A small sound classifier, trained from scratch.
Model: log mel input, widths [192].
Training: adamw at rate 0.0049, 11000 steps, batches of 64, held-out accuracy 73%.
Data: trained on acted Russian speech (Dusha), 26041 training examples, 27.0 epochs.
Rows from block 3 of a small sound classifier, named by matrix and row number. Each number is 500 + 25 x the weight over its row's rms, rounded and kept within 0 to 999. All counts start at 0. Numbers have three digits each. After the name is the row's rms in percent of the matrix's.
After each channel's rows are labels from the 100 clips, of 14976, where the channel reaches its highest value: "responds to" is what is common among them. Only what is clearly more common there than usual is listed. The data: acted Russian speech (Dusha). In brackets: how many of the 100.
# c30: last pointwise conv (model.blocks.3.c3.0.weight, 192x192x1), inputs 0-191

c30.65 098:535497498547481518539470546505499517525429491505496452528485509488540514496552540481502500491498535546537555536581459483535456500538544490501513515477474500478509486461507483482495484497504489501543548496503497478470479519547477512490536483496563530544545536524554516478485493486515479508486475484493478464481487484498520479513490491487478496521481511499477507490452466488483495481591503485505497511484511486486486478487488515518518464520513507527517507493516464511516510508463506511505503512509506513510523493510507511521462512498517516503469507466516507527461467511508510486
responds to: emotion: angry (89)

c30.150 095:504502504504465493488509489516497490495541520503517543508523511504500491491507499508503507525501498499512502495506521503510523501498490500497488464496500453496472499484500495456499476470476487486481474489506453495498475493483476476465478494471470461454466468455469485494464466497495477463505498511512527516495492514509515526512505500496504510503498514528530512524492508526525477502453503525517512506523510497493495519537516512513495576487482475458480489487481575491479490481591495474496496490476481489488487507487480478488599488501480489494566489585480479482579580487492487527
responds to: emotion: sad (99)

c30.107 092:498477515481558435486521517504515450469452524504514513502436510470483443518503513422510511527422502453515480466460466499510450508470519436508528496492517488492499499485498489499474496485487496496472471503462496488514476512471502488499473495493464478501518485482474509490501508493482501487525537517495489487481483501483525470474497508478544467484532464508487470493506531486506508540495461510481487498506473537516476493466474481488499466498521466477512507449521464503525502542468502530510516501535543500505498507503544551499469501516519501521482499476520540471457474503502504463
responds to: emotion: positive (42)

c30.165 137:504494491507476510452474500438491508505483482491498468509516496496504508476507503508492497483508502506520507505511499497516500489506499508483486504505502487505497505478504504485496486479497493483503501480495504504503490500495480491479497499484505500500476499494505493501492501506484478488493502488532485520546537488539477473539521491554501539530488538491485536524462466478490502502504534488535534495498537487495533486504531534530529500556499489480509547533508500547511553519500546513563547560515518556556566523555520519562501558545507559556496553499511515490501498553551554531
responds to: emotion: angry (93)

c30.171 093:522471504503526465430528540464501473486438528501516466494428523476510472562517534463505502537469530476496503485481451506496454505484541471501554484466485510466502476513517461505523516485497477475506513477495490462479500464510522493495520503483514489479487471484510472506510498469511521507500527531505473492496501483508487469511496514513528497497530491478473497501519522486489472530431495495508517490487506543480496468469501503493497466477528477425514483479520463476518476520466475524477480477522522477478476470480524528476467477488520477485480480473517521468458473479476480458
responds to: emotion: angry (57)

c30.109 114:502480490513450511479459495460492510509477479494494488517530495480508508469511498493492500478501500515532515511531469488528471490513495498490471502495501465495476501481522496455516464473488494496477475492513496496496493507477454485461467507495479482485490489480479477501462504501510454491449483491504497508513503496516504506519511499518480529511494535497497533497459471507493495483556527488512507509497519474504514496521517511504504500582487495505505521486500499557502556517499543518531517563520518568539589528527517519584499561502499575520500523500503517501499500527547529560
responds to: emotion: angry (95)

c30.116 095:484557488487516471561495505530499468472498477494485518493501504558480468485502498470493501493470480485475488477501543535486553493480510468499500489518523498518515519484517517506532488512510506512552563511530488517520489502534495494507545486510567509499502502504564489496502487515529496486515485501507536512495500532507500521492508498518491502490487494520536487504494480520532522488424509530498505503514496488526506537545509489490493513469488517445476472497479514467475467457513467454467474467457456468467469477467456451469511467476478467469513471511475456515514512466467467480
responds to: emotion: sad (89)

c30.22 100:503476497485544479455509523464497480473444509500507439431457522474487481518495510503499499522497508467427486472470469493428465498474530499500535475499517493497492499488522493504513509478507466483555563483496481495513491466553508512477564488490567528480502501472559478493500490497506508507503507501505485504507512485517483515528503509524506514495511510497485512506539516513496503507465520502515519494474522516473514480481521506495500462476488503470482481508483459474476473468463473484474475474480467474474478467479469472477463473472483475472473481469476470495456468478473478479
responds to: emotion: positive (81)

c30.54 099:493518496481493495450511514441497505494403522493513437508418515527485501502492505482497498529488497477508479491461506516512521496488517500499523485469475521470529477518521468504539538472503483474476476474523496468473528490488542526491516520479469521470480488468480507519525499475522543533504513525497469464499498478494482557485498526491517477487530474491473476504493516548473464513524482478487496539472488502442490467543476480487503480486517481561514512493518478490518495534465500545503513492544536493497477494506541553474462491514517486506486513477516536500474475503498504530
responds to: emotion: angry (95)

c30.169 098:495487481499456505472488490451490509504464488492494477498507505493500508491491491487486494492495495504508500506499514502507519488503491493494498480485478485486492489482510484469513505461488489480452451475499494484480483474473502508466475500473452506491457496477462494498490486488500504504474504500499492506487488495512487531517506501504500510493508521503492515488501490533478489505525512478511513528486521509487489495541506502481485499578501494525505502465505502577506565526496553526523503572532528577533583564514528532585493568498504585506494507493506527497502496517554515547
responds to: emotion: angry (95)

c30.33 080:475499510472506434515494491513512438460447482503490519548455493498469434463490485403507503473410474461537473463478505502543496504465495418506490517492503472491475495466508493464481468493482493498486471496488500491500488518465465473504480500496466470497526476489484498491472499495502466487469519474499484491465464493496526445486500475471518494497481505510483503486471467499501477516535487497492493523505486517513465487473482495501498474474518481472509490465511474476521478520480481501486499477505518476483473479484520527473482477501513473507480483481519515483473480483480485452
responds to: emotion: neutral (72)

c30.5 093:494490509483553448482511515464511456472439518504513476522428509490487451511505513430507506530438499467519482471476495520523483509469516453504520518507514488506503505479478505498481500516521509516483483519461518506514479521478507486527485497511475478478528469499480498490506521504482505482512521514496484471482485489488502451475493501478526479496517486496484495495528516482477525522504465478486492497485479524489471486447473492498503469482543477466526504475540466486545485550466489545497506485545550485491481488499556565481464485510538484511484498475538550474458473497487497456
responds to: emotion: positive (71)

c30.189 117:483485501484500497441498480450504497488456487500497459503481479487482497464486481510500502491505481482499484484483503483500499495486479511496472498495498488494501491464510497494514484477510478482540542480515494496495469484532481494466545485484549520507495510499551498490493497493515479492533478462535469520545541477550485517564513493560474536555469531497468532536542507520478522479535531484556551522471559482487535472509536557552541490504498534501506537558504489503504505497488510489545537507496496504525513502540495476510488504525504506536492546491505497527487490538509538533
responds to: emotion: angry (91)

c30.62 103:491556496490478500491487493489497500496506514497512511485483508565491501506484495510498510523505490493502487493489563588499566496492494510491501497545540503546542536500527547514522509488517506490524520494527499548538524527471515490490474514476513454518505472503503545517517499541525509499534498496483564552487476550482487534498512525477505497486507503552567496485497506523572503500429515571490485465519490486527504554509521492490488542494487503526487499509487545494486494501542496508502502493505502493497495515498503508495539494500487493496536501537487503515546539498496497521
responds to: emotion: sad (97)

c30.94 085:488484507479535431531500506532514440470431490501488511530457499479480432497498499403504503484411491462525478470472483492531466501471507422508513512491517475491468498450510489469483467502490487503483482503486504489511460526476465490503476486501473482498542495493485500476466506494503466486483516490501501505460472508491556465479500487472523481497486474499498476493489484499511489515533474499490494518520481522525470508486485494504509466499530490458511502473524463501527501532466499513506514500515530500501497502496534546498463501517523499525479494472521521484455472496500497465
responds to: emotion: neutral (76)

c30.92 123:495493495498497514417471496439496512500451478497492469498495492496497513468501496514495499490513495501498499501502505498499502492500497512484487502512524499510501507480542511503525495510499508512507509512525493512522474500502487496506510487514513495507543493491513513491499504509527486500524468469530478508542527486548492542558509500539466551546472553466476555523508490538480528466546529474548543530493552465492521482542524551549533497531485521527500542550493496524493526495495529493554541527499494526536537517543494483533495526535494530545497547496493493518495495544528543535
responds to: emotion: angry (93)

c30.88 109:493552473487520513476524496500485516505514498482495493472490489558492517551483492540475493508529495490476483496473568567479562481494493537493516513569562502567519545544509570531501531502520538512502498518505507573560553509476535488541465524494491463500532470491482545532520515554497530493579508498497507522504494508500465514495503522500506510497518511467506511501517543502509528505454505506495492466518491494521499509483511496503499504485488516522483515529483504490483492477505497479518519490481478487506484501514477473484504492524484485518506518504483480511503504513497512487
responds to: emotion: sad (73)

c30.29 113:464491479477453511439493453442487509493518486471491501483521461497474510448466458530480498497521460489501476490489526502497526474490452528469451482505508488505459496495540505487538496495493494490475475491538500506505507478462494477500475516499473475469490469466475508519480499502530488492500507483507512515503498508503479568513505525493514502511518514508512510503470500546511503507502508507512513526504510490500494510567503519517514524522470472584476535511473527525474524516522528533539537524529519524523524550530521532524521523523472524528519540520475519499528521529525528578
responds to: emotion: angry (94)

c30.105 098:509494506490533440464520527484503450471443530503521472510420516494495444527507521447505502535446516461501491471457481505507477506470527470499538477496495484496491498512509494492526517508495504509492486512497481495495502468467523498517479508508474481466488470465474488507497492498501521498511540536492509494491488502480503488472490530489542471489529458483512463498544535500507484543463474496482487498478473541477486502460488487490487476471532492456531493489538475481539481543475487544487494482542540478481468486488545548468474478501537477498489493483538542493468482486483487454
responds to: emotion: positive (39)

c30.177 103:508481485515458515467464504430490514511482476496489480523540498480512513482513506506489498473511507517537517513528467491534466489515503506490478486494498477495489501471539496479536468473492473484496501477533497494495490489499460483458492504483506493489484498475504484502488495500531461493464494492510481507510509487518521524530508507517496520519500523495480523501472487534491489494567517493521519544505530490502509484549515525515517507565482496545497528486491507550492547518506541528533524552531519556538573529532519521569506550501491562519507531507492519528506506534542533571
responds to: emotion: angry (95)

c30.6 107:498499506496448495487499485499501493496538520500519528492512506502494494508495493511505508524504494494500492492496520510498521501495485505495484473497498455498474496494504498473503476485489498492483477496505472498495494501477477470492472503483474461468463469472471492504473474497492476459509498498497520501496492504495506518498496501490504496492501503534523503505488508506530492504434492533500499482519495496494492512518502499495481592492479485491478494490479591496477496482603499480498496495480482495495491509495483484492607494494478494491575496594478482497598591495497495530
responds to: emotion: sad (98)

c30.152 110:488482482494481491499482497516488492497477490499504535562487500483490490485510495467485497498478485495568494495510484481569486491494501479478479485492496449492432498485507494441512429509479476500474463484510474493491488486427423424482441506513454426455511434449465461497442479496517421478494507497514516502549533512517472458495524499541504519480509512514516513510499503491499488506495507489491505514492492488504546513485516478484533492500476497468478505513475492495481495492494491489503517496489492497496502488499493502501495496537475498525492501494481495488491494498494497486
responds to: emotion: neutral (70)

c30.21 099:483483481487471501459501466448492506497463457496474452488499481487486504480474470503485495455500480488492486494479517487491514490493465510494476535510507485510511509474487512485482495505504510515488478519475543512504493526470486516489482496516474502527458511523481522496509535511472490507494501475504489491500491497510498469513502488495498502527483518510488517491489472497499514504521498504520515502480521500504487492456491530520512495556498461509509544526506494556510554515494553507566547555511515556554561547551514504559495555537505558557495554495509514470494494550553552525
responds to: emotion: angry (93)

c30.69 105:496490501510482495518509479558499492498498511502510509494481486491503491491506490485501501533491492509481512501532491497482487503504476482501464481510496475511489507462500512486498495494483497487540538482501484511499459534540496493504545480480549509461496493486553482481481485511492499473513454481531549526536536545549457516543517507552449563503470556501550550531491465515526501452468575516540547498492541465515530552527551522510500524477498498476494484487495525473495473477524473479480489474479477475474477500477477468477521474487496475485526483523495477515524525477473477502
responds to: emotion: sad (94)

c30.182 090:495476497478578450512506519501502470477426502500501462548429508474478468556514514465498501512462499452550476466467473506551459500471522487494534500495493461495451502488524493472545461534502505516510496507538489492486501486451468469542474512512475462454538451464484480503464503501543464468510533523506505495482483508498515468474505506493538487499524483484503489501519528500498482534482469478494505507510479525507477510481487498499506484488511486499513491492516483485521486533482487534484492485537534487487487475487544555487477484511519487503495487487522532484476488489486488467
responds to: emotion: neutral (73)

c30.188 094:515478504494524450446536536470501463477448531500514483522419520480501459549509526442502502536455522467519495478472468502524473504473538467500547488476483513476511482522496471504503536478501465459507510458469496473482506479517540508478522505477514503487485487479512481504515503477486540516510519520497477485485490480498483469509492519497523485497523482487479486493531523486496480520456488498503503495473501528467489472460494497490488462477515496424505483496508457479505479500458480509476476479507501479480475468483502511475458479479509477476472484468504500494451464483480483417
responds to: emotion: angry (45)

c30.160 096:525483490533456530468456521423494527525476477504495461521536503480529526489531521518494500474523523534538536530548467485535465496532520515489494494491489478492504495474543492488534462475483479480499499476539500491488491493496457470459496504474504492504498496486505492502494499496530458479465505485520460500514516472520506519527508493520509517521497523474460522508452470520489498509579513488522520542510525503496506464557510526525523505538493478552514524504505505529507528523501525528527522531531523533525544520525522524541502529509506536519499527501507523514506499525526525569
responds to: emotion: angry (95)

c30.117 095:511517494523440498510478468548490488503578529503518584512536504518517491469506489500495495538501502524516522509544517519517522499510466488505472484507500450507462509464481506447473488487478490499477476505481462506501460517505483484472472481482477468474482484466471499483444486509468484466529489524509543524476480531500530532500498515485494502510502507549547501526488520523538482488485502544513507506534505480509493537538514516517497556493487495465491487479490557498488496492562500488495493496491493496489493510487493490494561494495491496488552490557489492510558557487496487522
responds to: emotion: sad (97)