A small sound classifier, trained from scratch: held-out accuracy 73%.
Rows from block 9 of a small sound classifier, named by matrix and row number. Each number is 50 + 15 x the weight over its row's rms, rounded and kept within 0 to 99. All counts start at 0.
After each channel's rows are labels from the 100 clips, of 14976, where the channel reaches its highest value: "strongest on" is what is common among them. Only what is clearly more common there than usual is listed. The data: acted Russian speech (Dusha). In brackets: how many of the 100, against the usual share in percent.
# c30: last pointwise conv (model.blocks.9.c3.0.weight, 192x192x1), inputs 0-95

c30.60:52 66 74 58 50 60 00 55 51 48 53 47 63 44 51 56 53 44 60 58 59 52 51 74 52 53 60 46 45 50 52 52 64 50 60 60 49 53 59 52 49 46 64 42 52 70 51 52 51 45 54 60 57 61 57 53 43 55 50 54 66 39 40 55 45 56 57 56 39 54 59 44 53 43 38 60 47 60 57 64 57 55 55 38 50 49 57 58 35 46 56 43 46 54 71 67
strongest on: emotion: positive (49 vs 18.6)

c30.167:57 79 25 10 49 10 49 69 49 54 59 50 09 60 69 18 69 56 91 22 17 82 48 01 51 49 13 47 56 48 54 78 09 71 15 90 49 52 64 50 27 63 23 53 61 90 49 58 56 30 56 50 53 57 52 53 36 50 31 59 59 43 47 63 25 55 49 36 27 58 53 33 25 38 46 55 49 50 51 49 49 58 59 37 40 39 57 50 09 39 44 50 60 26 57 58
strongest on: emotion: angry (81 vs 18.6)

c30.175:58 62 23 27 64 34 29 65 59 50 50 66 39 79 73 26 68 64 32 28 30 34 56 51 50 55 34 61 48 61 44 21 36 67 35 51 61 49 43 52 62 66 20 62 35 74 57 76 41 46 40 40 45 48 45 48 39 40 46 40 47 43 40 41 43 44 39 49 45 41 42 42 42 44 38 42 36 45 41 53 43 36 42 40 35 41 43 43 40 42 50 40 34 36 48 46
strongest on: emotion: sad (80 vs 26.8)

c30.12:27 41 66 62 47 59 61 32 49 33 47 43 59 31 36 57 21 46 37 53 57 39 51 72 51 49 59 45 30 47 55 50 63 30 58 30 45 53 53 51 56 33 62 39 58 32 48 46 43 52 47 49 51 43 43 46 50 48 54 45 41 44 43 44 54 43 48 50 42 46 41 49 51 45 40 42 47 47 48 49 47 42 48 45 52 48 45 46 55 48 41 42 40 57 44 45
strongest on: emotion: positive (60 vs 18.6)

c30.157:44 38 49 46 47 46 69 41 48 46 45 43 47 43 35 43 38 46 37 44 46 42 48 56 48 49 47 45 47 49 49 47 50 39 47 33 47 49 53 47 56 42 43 44 47 30 48 54 48 49 41 48 49 49 47 47 46 41 51 42 49 42 36 35 51 46 42 50 40 43 49 47 43 44 37 46 45 51 41 47 45 36 43 41 42 46 49 45 54 45 45 41 33 45 47 47
strongest on: emotion: neutral (71 vs 35.9)

c30.99:82 62 44 44 77 46 08 90 66 83 67 77 54 88 85 49 92 76 62 55 48 47 61 45 59 61 44 70 76 69 52 49 49 96 49 80 70 53 46 63 41 86 51 78 49 71 64 66 50 40 44 34 38 48 46 50 38 41 41 44 53 37 40 11 38 46 38 45 43 45 37 36 36 44 41 38 30 52 33 56 47 34 46 38 30 40 55 47 34 40 46 42 35 31 47 56
strongest on: emotion: sad (75 vs 26.8)

c30.171:49 88 10 17 59 17 44 58 59 47 65 60 22 54 80 22 61 64 60 26 19 61 61 34 55 60 22 52 48 55 56 52 20 66 25 78 59 57 56 58 57 54 13 57 53 94 55 55 44 52 47 47 51 47 45 46 51 48 52 49 46 54 55 56 53 49 48 52 55 51 39 51 48 52 50 40 45 48 50 47 46 56 48 53 44 51 44 49 51 51 51 52 58 49 45 48
strongest on: emotion: angry (81 vs 18.6)

c30.156:53 56 45 41 47 45 61 62 52 49 48 51 36 54 60 44 60 52 45 43 46 49 50 34 48 50 43 45 47 48 47 44 34 51 39 54 50 49 47 48 50 60 46 51 43 59 49 48 43 44 43 53 50 52 45 47 50 53 43 43 55 48 52 68 45 52 53 52 47 46 57 51 61 51 52 57 50 51 51 50 52 38 44 51 48 55 46 55 47 47 34 51 54 52 56 51
strongest on: emotion: sad (76 vs 26.8)

c30.118:47 35 66 74 37 72 94 58 41 54 37 34 58 49 32 67 45 43 63 64 69 56 39 54 40 40 67 41 53 38 42 67 64 50 64 47 37 43 41 38 51 49 85 38 40 16 43 37 52 55 43 57 54 46 48 44 48 54 58 42 44 46 44 54 49 49 51 50 51 42 51 50 53 52 42 53 54 50 53 43 49 44 41 58 51 53 47 48 45 50 47 49 51 51 40 46
strongest on: emotion: positive (57 vs 18.6)

c30.26:31 35 43 54 51 44 32 33 53 32 49 48 55 34 39 49 21 47 31 46 39 37 55 73 54 53 48 49 32 51 59 47 60 28 52 23 50 55 50 55 62 34 42 44 61 26 52 43 44 57 54 55 51 48 50 49 54 51 61 51 47 47 47 46 62 44 51 53 45 50 46 52 55 47 42 46 48 50 53 55 52 49 53 48 58 51 47 50 62 52 43 43 45 61 51 49
strongest on: emotion: neutral (61 vs 35.9)

c30.74:50 50 79 55 44 68 51 56 45 51 48 48 53 56 51 56 55 51 65 60 81 54 42 49 42 44 58 50 57 44 42 71 52 58 54 61 44 44 52 43 45 55 71 51 41 45 46 45 45 48 37 48 47 42 31 44 50 49 50 36 39 51 52 36 51 43 50 45 54 37 44 51 47 53 55 43 51 42 46 43 44 36 39 53 44 50 44 43 49 45 39 51 37 46 41 37
strongest on: emotion: positive (51 vs 18.6)

c30.155:63 45 49 42 50 53 61 68 51 64 50 52 50 64 57 44 60 54 41 49 55 43 51 46 48 50 49 52 61 52 44 43 49 66 48 49 52 47 38 49 51 63 52 54 37 45 50 48 42 39 25 23 43 41 38 42 41 31 37 33 39 45 41 22 40 40 27 41 54 33 31 45 44 55 44 33 31 44 18 38 34 25 32 51 20 44 39 32 39 40 40 46 28 25 27 43
strongest on: emotion: sad (71 vs 26.8)

c30.179:49 72 37 21 67 18 04 49 59 41 75 71 25 60 72 21 60 67 73 28 26 56 59 22 60 58 20 64 45 62 63 56 24 66 24 70 63 58 59 63 25 58 33 71 70 79 61 64 59 33 66 53 51 70 56 59 42 56 37 68 70 39 45 54 42 62 58 43 38 68 57 40 43 39 41 53 48 59 60 59 60 56 66 41 52 44 74 60 29 39 35 43 72 37 74 69
strongest on: emotion: angry (78 vs 18.6)

c30.107:42 38 20 32 33 28 55 47 45 44 35 38 35 39 32 33 28 42 40 33 19 37 42 35 40 41 38 49 41 42 40 28 36 28 37 36 41 43 46 39 48 42 06 38 36 36 43 45 49 53 51 48 52 49 53 46 61 47 57 51 49 56 70 51 57 50 47 62 56 49 50 53 66 54 76 50 48 52 49 46 53 53 53 55 54 57 51 54 52 53 59 67 51 54 50 54
strongest on: emotion: sad (60 vs 26.8)

c30.46:40 30 42 55 42 49 55 47 46 40 40 45 51 44 41 50 34 47 34 52 43 41 45 59 42 45 52 46 45 43 42 38 54 41 53 31 45 44 48 42 54 43 45 48 40 31 46 53 41 72 57 51 48 42 49 49 75 47 73 53 37 50 48 54 80 36 48 60 68 54 35 71 61 64 47 33 51 44 52 48 52 76 55 73 59 65 49 48 77 66 54 42 47 69 45 43
strongest on: emotion: angry (78 vs 18.6)

c30.36:61 59 46 50 74 43 00 63 69 45 72 82 63 73 84 50 70 64 31 59 40 26 68 73 67 69 47 71 47 73 61 36 64 58 52 51 76 62 48 69 46 70 45 70 58 55 73 69 47 48 51 40 47 53 52 58 52 43 53 54 64 44 48 32 57 39 45 52 49 57 40 50 51 52 47 33 43 53 42 70 47 45 59 53 42 53 58 44 45 50 46 44 38 42 68 50
strongest on: emotion: sad (83 vs 26.8)

c30.176:49 41 21 28 39 15 74 48 45 55 38 35 39 39 36 29 43 42 41 36 19 42 40 35 42 40 31 42 54 43 41 38 39 31 37 37 38 43 44 41 46 43 09 40 37 40 45 49 49 54 48 39 51 46 40 43 58 44 56 48 47 65 73 49 59 51 44 56 65 46 46 56 53 61 71 49 45 48 46 42 52 57 47 61 54 58 46 54 56 54 70 68 51 54 42 48
strongest on: emotion: angry (78 vs 18.6)

c30.4:66 89 33 27 57 29 36 87 55 56 68 62 33 72 89 32 85 64 99 34 32 92 56 24 55 55 30 61 59 55 57 77 29 90 32 98 58 54 66 56 38 82 37 65 69 99 55 56 54 42 61 44 50 51 48 54 44 49 40 59 52 53 60 50 40 51 50 43 47 60 39 45 40 48 57 38 45 47 51 51 57 59 58 49 53 47 58 56 37 46 43 56 65 42 53 50
strongest on: emotion: angry (80 vs 18.6)

c30.89:76 99 55 32 75 36 25 76 65 60 90 81 37 83 99 39 90 76 93 40 43 82 73 30 67 68 34 71 58 69 65 83 30 99 35 99 77 64 67 70 40 87 48 82 73 99 66 65 56 38 54 54 52 57 54 54 34 53 39 55 62 43 47 53 32 56 53 42 39 56 54 40 39 40 47 57 46 57 51 56 52 54 56 41 43 45 59 53 27 39 50 49 53 40 65 59
strongest on: emotion: sad (65 vs 26.8)

c30.78:44 41 33 58 52 51 83 40 52 51 49 50 58 48 44 54 37 51 36 50 41 36 54 58 52 52 55 51 52 52 56 37 58 40 56 36 50 53 34 53 53 41 33 48 56 39 51 44 51 47 39 48 50 49 51 47 47 50 44 40 49 50 51 51 43 48 49 55 40 42 51 47 50 44 54 54 47 54 45 50 49 36 40 41 43 47 52 50 47 50 46 53 39 46 48 52
strongest on: emotion: neutral (75 vs 35.9)

c30.134:53 43 62 62 48 66 90 51 49 58 46 51 59 51 50 63 49 51 37 58 70 41 49 54 47 49 61 50 58 50 47 37 60 43 60 34 50 47 44 47 49 53 71 51 44 44 49 50 49 40 40 38 47 48 45 47 42 41 39 43 48 45 36 40 40 47 40 47 43 41 48 45 37 46 39 49 43 47 41 41 45 42 42 42 41 45 47 46 44 42 48 43 34 41 38 46
strongest on: emotion: positive (63 vs 18.6)

c30.87:65 58 60 64 52 68 57 72 51 63 52 54 63 66 65 68 77 49 57 72 68 57 50 47 50 52 63 48 64 54 40 44 62 66 63 68 54 45 46 48 39 69 71 55 32 62 52 55 54 38 40 46 51 48 47 49 40 57 34 47 48 55 56 69 36 51 55 46 50 49 40 44 69 50 61 52 45 50 51 43 48 61 44 47 41 46 53 50 39 43 42 58 54 51 49 48
strongest on: emotion: angry (79 vs 18.6)

c30.51:67 52 39 39 55 45 86 69 51 72 48 54 41 69 62 42 68 56 49 38 43 41 51 31 48 51 42 56 67 54 44 39 38 73 42 55 54 47 39 49 44 61 40 55 39 59 50 51 46 31 29 29 45 45 34 42 26 38 26 32 42 34 34 30 21 46 35 38 36 33 43 28 31 39 38 46 34 44 24 40 29 31 33 30 23 32 40 31 20 33 45 41 30 17 31 47
strongest on: emotion: sad (76 vs 26.8)

c30.129:36 29 70 66 45 67 55 32 48 32 43 45 68 39 35 64 26 44 19 63 69 26 47 74 47 47 66 44 36 46 45 25 68 33 69 22 46 48 53 46 47 33 75 44 41 25 46 48 40 48 45 45 52 43 49 49 51 47 47 46 41 50 44 52 54 41 44 51 48 48 40 50 49 49 41 39 49 44 47 47 42 62 48 48 46 48 38 42 48 49 34 45 39 49 41 50
strongest on: emotion: angry (79 vs 18.6)

c30.114:47 38 60 53 48 63 91 59 49 49 48 47 46 57 52 59 53 51 54 56 71 53 49 28 49 48 57 51 50 47 47 55 45 62 53 51 48 48 35 48 41 62 72 51 44 29 47 40 44 38 27 52 47 35 37 43 42 53 36 36 33 49 46 51 36 42 52 42 44 31 54 45 35 47 46 55 52 42 44 35 32 24 35 45 31 45 41 29 40 41 30 48 36 31 25 34
strongest on: emotion: positive (57 vs 18.6)

c30.58:53 63 21 39 56 33 07 47 54 48 54 60 48 55 71 40 57 51 44 41 21 37 53 61 52 54 41 49 45 54 51 31 47 49 43 57 57 51 49 52 53 46 18 52 50 72 54 57 52 41 56 54 51 59 60 54 34 47 41 55 61 38 37 47 32 52 50 49 35 57 61 39 36 38 24 63 48 57 47 59 50 50 58 34 45 43 58 51 31 44 49 38 49 41 64 65
strongest on: emotion: positive (57 vs 18.6)

c30.29:60 75 56 45 46 56 75 68 43 65 52 48 48 68 62 50 67 53 71 53 61 63 43 38 45 45 51 48 65 46 44 63 46 76 50 71 47 44 53 44 37 60 63 54 43 81 45 55 48 26 25 36 46 49 34 45 23 40 19 31 50 32 25 34 16 48 37 28 38 31 49 33 30 41 22 52 42 47 34 38 35 25 27 34 15 38 44 38 17 30 26 36 22 21 40 49
strongest on: emotion: sad (54 vs 26.8)