config.toml
arch = "ecapa_tdnn"
model = "sound classifier"
dataset = "acted Russian speech (Dusha)"
train_examples = 26041
gain_aug_db = 6
n_mels = 80
hop_length = 160
input = "log_mel"
spec_augment = true
win_length = 400
targets = ["emotion"]
num_classes = 4
norm = "batchnorm"
activation = "silu"
depths = [18]
kernel_size = 3
stem = "single"
widths = [192]
mixing = "mixup"
loss = "cross_entropy"
init = "trunc_normal_002"
optimizer = "adamw"
lr = 0.0049
beta1 = 0.9
beta2 = 0.999
eps = 1e-08
steps = 11000
batch_size = 64
epochs = 27.0
lr_schedule = "linear"
final_lr_fraction = 0.05
warmup_steps = 220
weight_decay = 0.2
Rows from block 5 of a small sound classifier, named by matrix and row number. Each number is 500 + 50 x the weight over its row's rms, rounded and kept within 0 to 999. All counts start at 0. Numbers have three digits each. After the name is the row's rms in percent of the matrix's.
After each channel's rows are labels from the 100 clips, of 14976, where the channel reaches its highest value: "top examples" is what is common among them. Only what is clearly more common there than usual is listed. The data: acted Russian speech (Dusha). In brackets: how many of the 100.
# c30: last pointwise conv (model.blocks.5.c3.0.weight, 192x192x1), inputs 0-63

c30.85 132:517504489484494486503508503503520504490507498515495481472504501505457505507509461465492496505507495507484512505529486515509501488513489495529501513495484475491470470477488503489467522490480476
top examples: emotion: angry (65)

c30.122 084:491496449479457470359490465496482467491475476497414477506495494481403498490488467511465513489508491496494497492331498482493498474490468498435456483498493453515482398483473496486464454506466492
top examples: emotion: angry (74)

c30.112 135:531507471476463473495523530509523528481514509527478467498534612613443511501510454500453533535563498505480561534567479562599512449513461525538539433504504475494480500495455514457490482485484500
top examples: emotion: positive (66)

c30.77 105:516534419413422425450507511531527505485486488496431422476525561585540516538534533466425563529543547525499539523499489524569538420511413539532502456510505522507520506510519509516516538494517506
top examples: emotion: positive (71)

c30.79 106:520506467452478471493495469525470464466474467506481458454552600629542519530521482447481539562555541523478563555452472544607515475496465513438453468522527557540538481509550536551502515533508532
top examples: emotion: positive (65)

c30.6 100:478497473445464473501491485482503477514483516459481443520480436437597486486485539520451518474501490484510477483539511479442499442496458493522474497483469449462467435462469486454439481470505484
top examples: emotion: angry (67)

c30.140 095:500489477443490482503502498483512477470470460507494455459508517502401492495491414479492487517491484499452523511471464509498487487493461483498467583455431405462414443471426447433443537479426372
top examples: emotion: positive (45)

c30.62 115:467491475449469466503471459475493435448442473440475440451478430442612473484481525462465523472492498472445473474519440467443496470481470492475431458468449451452463465452451478438438488449518476
top examples: emotion: positive (70)

c30.94 108:490494492500476493509500516488512513454495474492491494490490489487487496488492445488470494488496484493461486493572438481489491469494479499535525546481450423461462465480452474451466444458485451
top examples: emotion: angry (60)

c30.61 091:506514471414471468523502496506508498495505511490498417487494470485510503506511490481452571484547505502480496492600487507481516435504446516538496531492481466469473478483477492476465505478489468
top examples: emotion: angry (68)

c30.15 113:487519493449494495545480463498496453500479499448513440484502492510552491497500507486480563500530507488496510497565493493503524462493475510489455490482472475475476458463494495486452484475504490
top examples: emotion: angry (69)

c30.110 103:515506468423468460467504501508516475504471478506473426458497504504446504512507468462461503487501503510491495495521498511515506453503455496529473536488472457440472512499457485464488545474479444
top examples: emotion: angry (66)

c30.23 099:526502520495526516507504505514500499417457420520518501352505520519402509520518388366529502506501518519421510503487405523514504531501521502490496417508507507484519553521496508506549581507507493
top examples: emotion: positive (59)

c30.44 135:542523429457423425411516511527530486461454439527419470465503534539445519529523447475433554488523517525464497496495458524526528449505436527534498521470459443443472518515429471431501504435476445
top examples: emotion: angry (68)

c30.93 100:525528448408451447479510509526530492501489491500466425462494500520473507526522476459446578485530516518491499491594494522511523438513432522553499536490474479468483501497469491472495510474477447
top examples: emotion: angry (67)

c30.119 103:562539483438492483518523520554521507456472457546504441435550616612496534559566487437485568560558557546473569545540460575601545472509470543515512437508510509488518524502487515493523533499499502
top examples: emotion: positive (70)

c30.153 122:516512478477472476499503504510506494490472472498486473470504558560503505501508511473461553500551502501478517498565474524545520456499467522501502441502486473482489515504475508474504511463493495
top examples: emotion: angry (72)

c30.157 104:501490433427445437461490481507475476466484478500448436443524555581542503513502475435448523535523521507474530529449469515561495442494431503443469463540545574568550480509572550571512531554523551
top examples: emotion: positive (61)

c30.150 089:480489450511439448360473450481473421498444479458382508534498510529604479484483537547466520500522496479507507497388502489522493508483493498441404398507498469476480543502464508467506530476520498
top examples: emotion: sad (63)

c30.19 131:514510475476478475497513511505513507462487482506480476491499488456505505509513504499478489490488503507480487500537471517461506482508476511536505385502493487485493512497467517472512534482493490
top examples: emotion: positive (73)

c30.176 109:511511475461474476527497492505518482462472470483492461464498532534495501508510491466465539493521506505463503497550456509521514457495462517492479415509502486504494498498471521477496511485501505
top examples: emotion: positive (69)

c30.32 126:512529510476501501545524527518529506480502488506525477501503519525499512513517489499488546508547510508480517505618480515526520476511487531567506448465456463440480495494465463462482523449495457
top examples: emotion: angry (66)

c30.155 096:509513468446461466491502507501525509522525546481478448513489473458542499507510515505455532480512505502505488485579513503466512452504454515574521506488472483463493490494493488481484507480504484
top examples: emotion: angry (69)

c30.174 096:504510452397459451492503503509503486446428426499478411395498505481488505513511466411440506494475512508460485499499450498478510422505424499498483515550553572595545498509580584582523431562520555
top examples: emotion: neutral (62)

c30.29 114:486513464434456465518493484497505488532529570458476424524493457455630493498502553531443532487518505488509491492537513489461515435507446522528486483464446461449475462458471465452447485449514478
top examples: emotion: angry (69)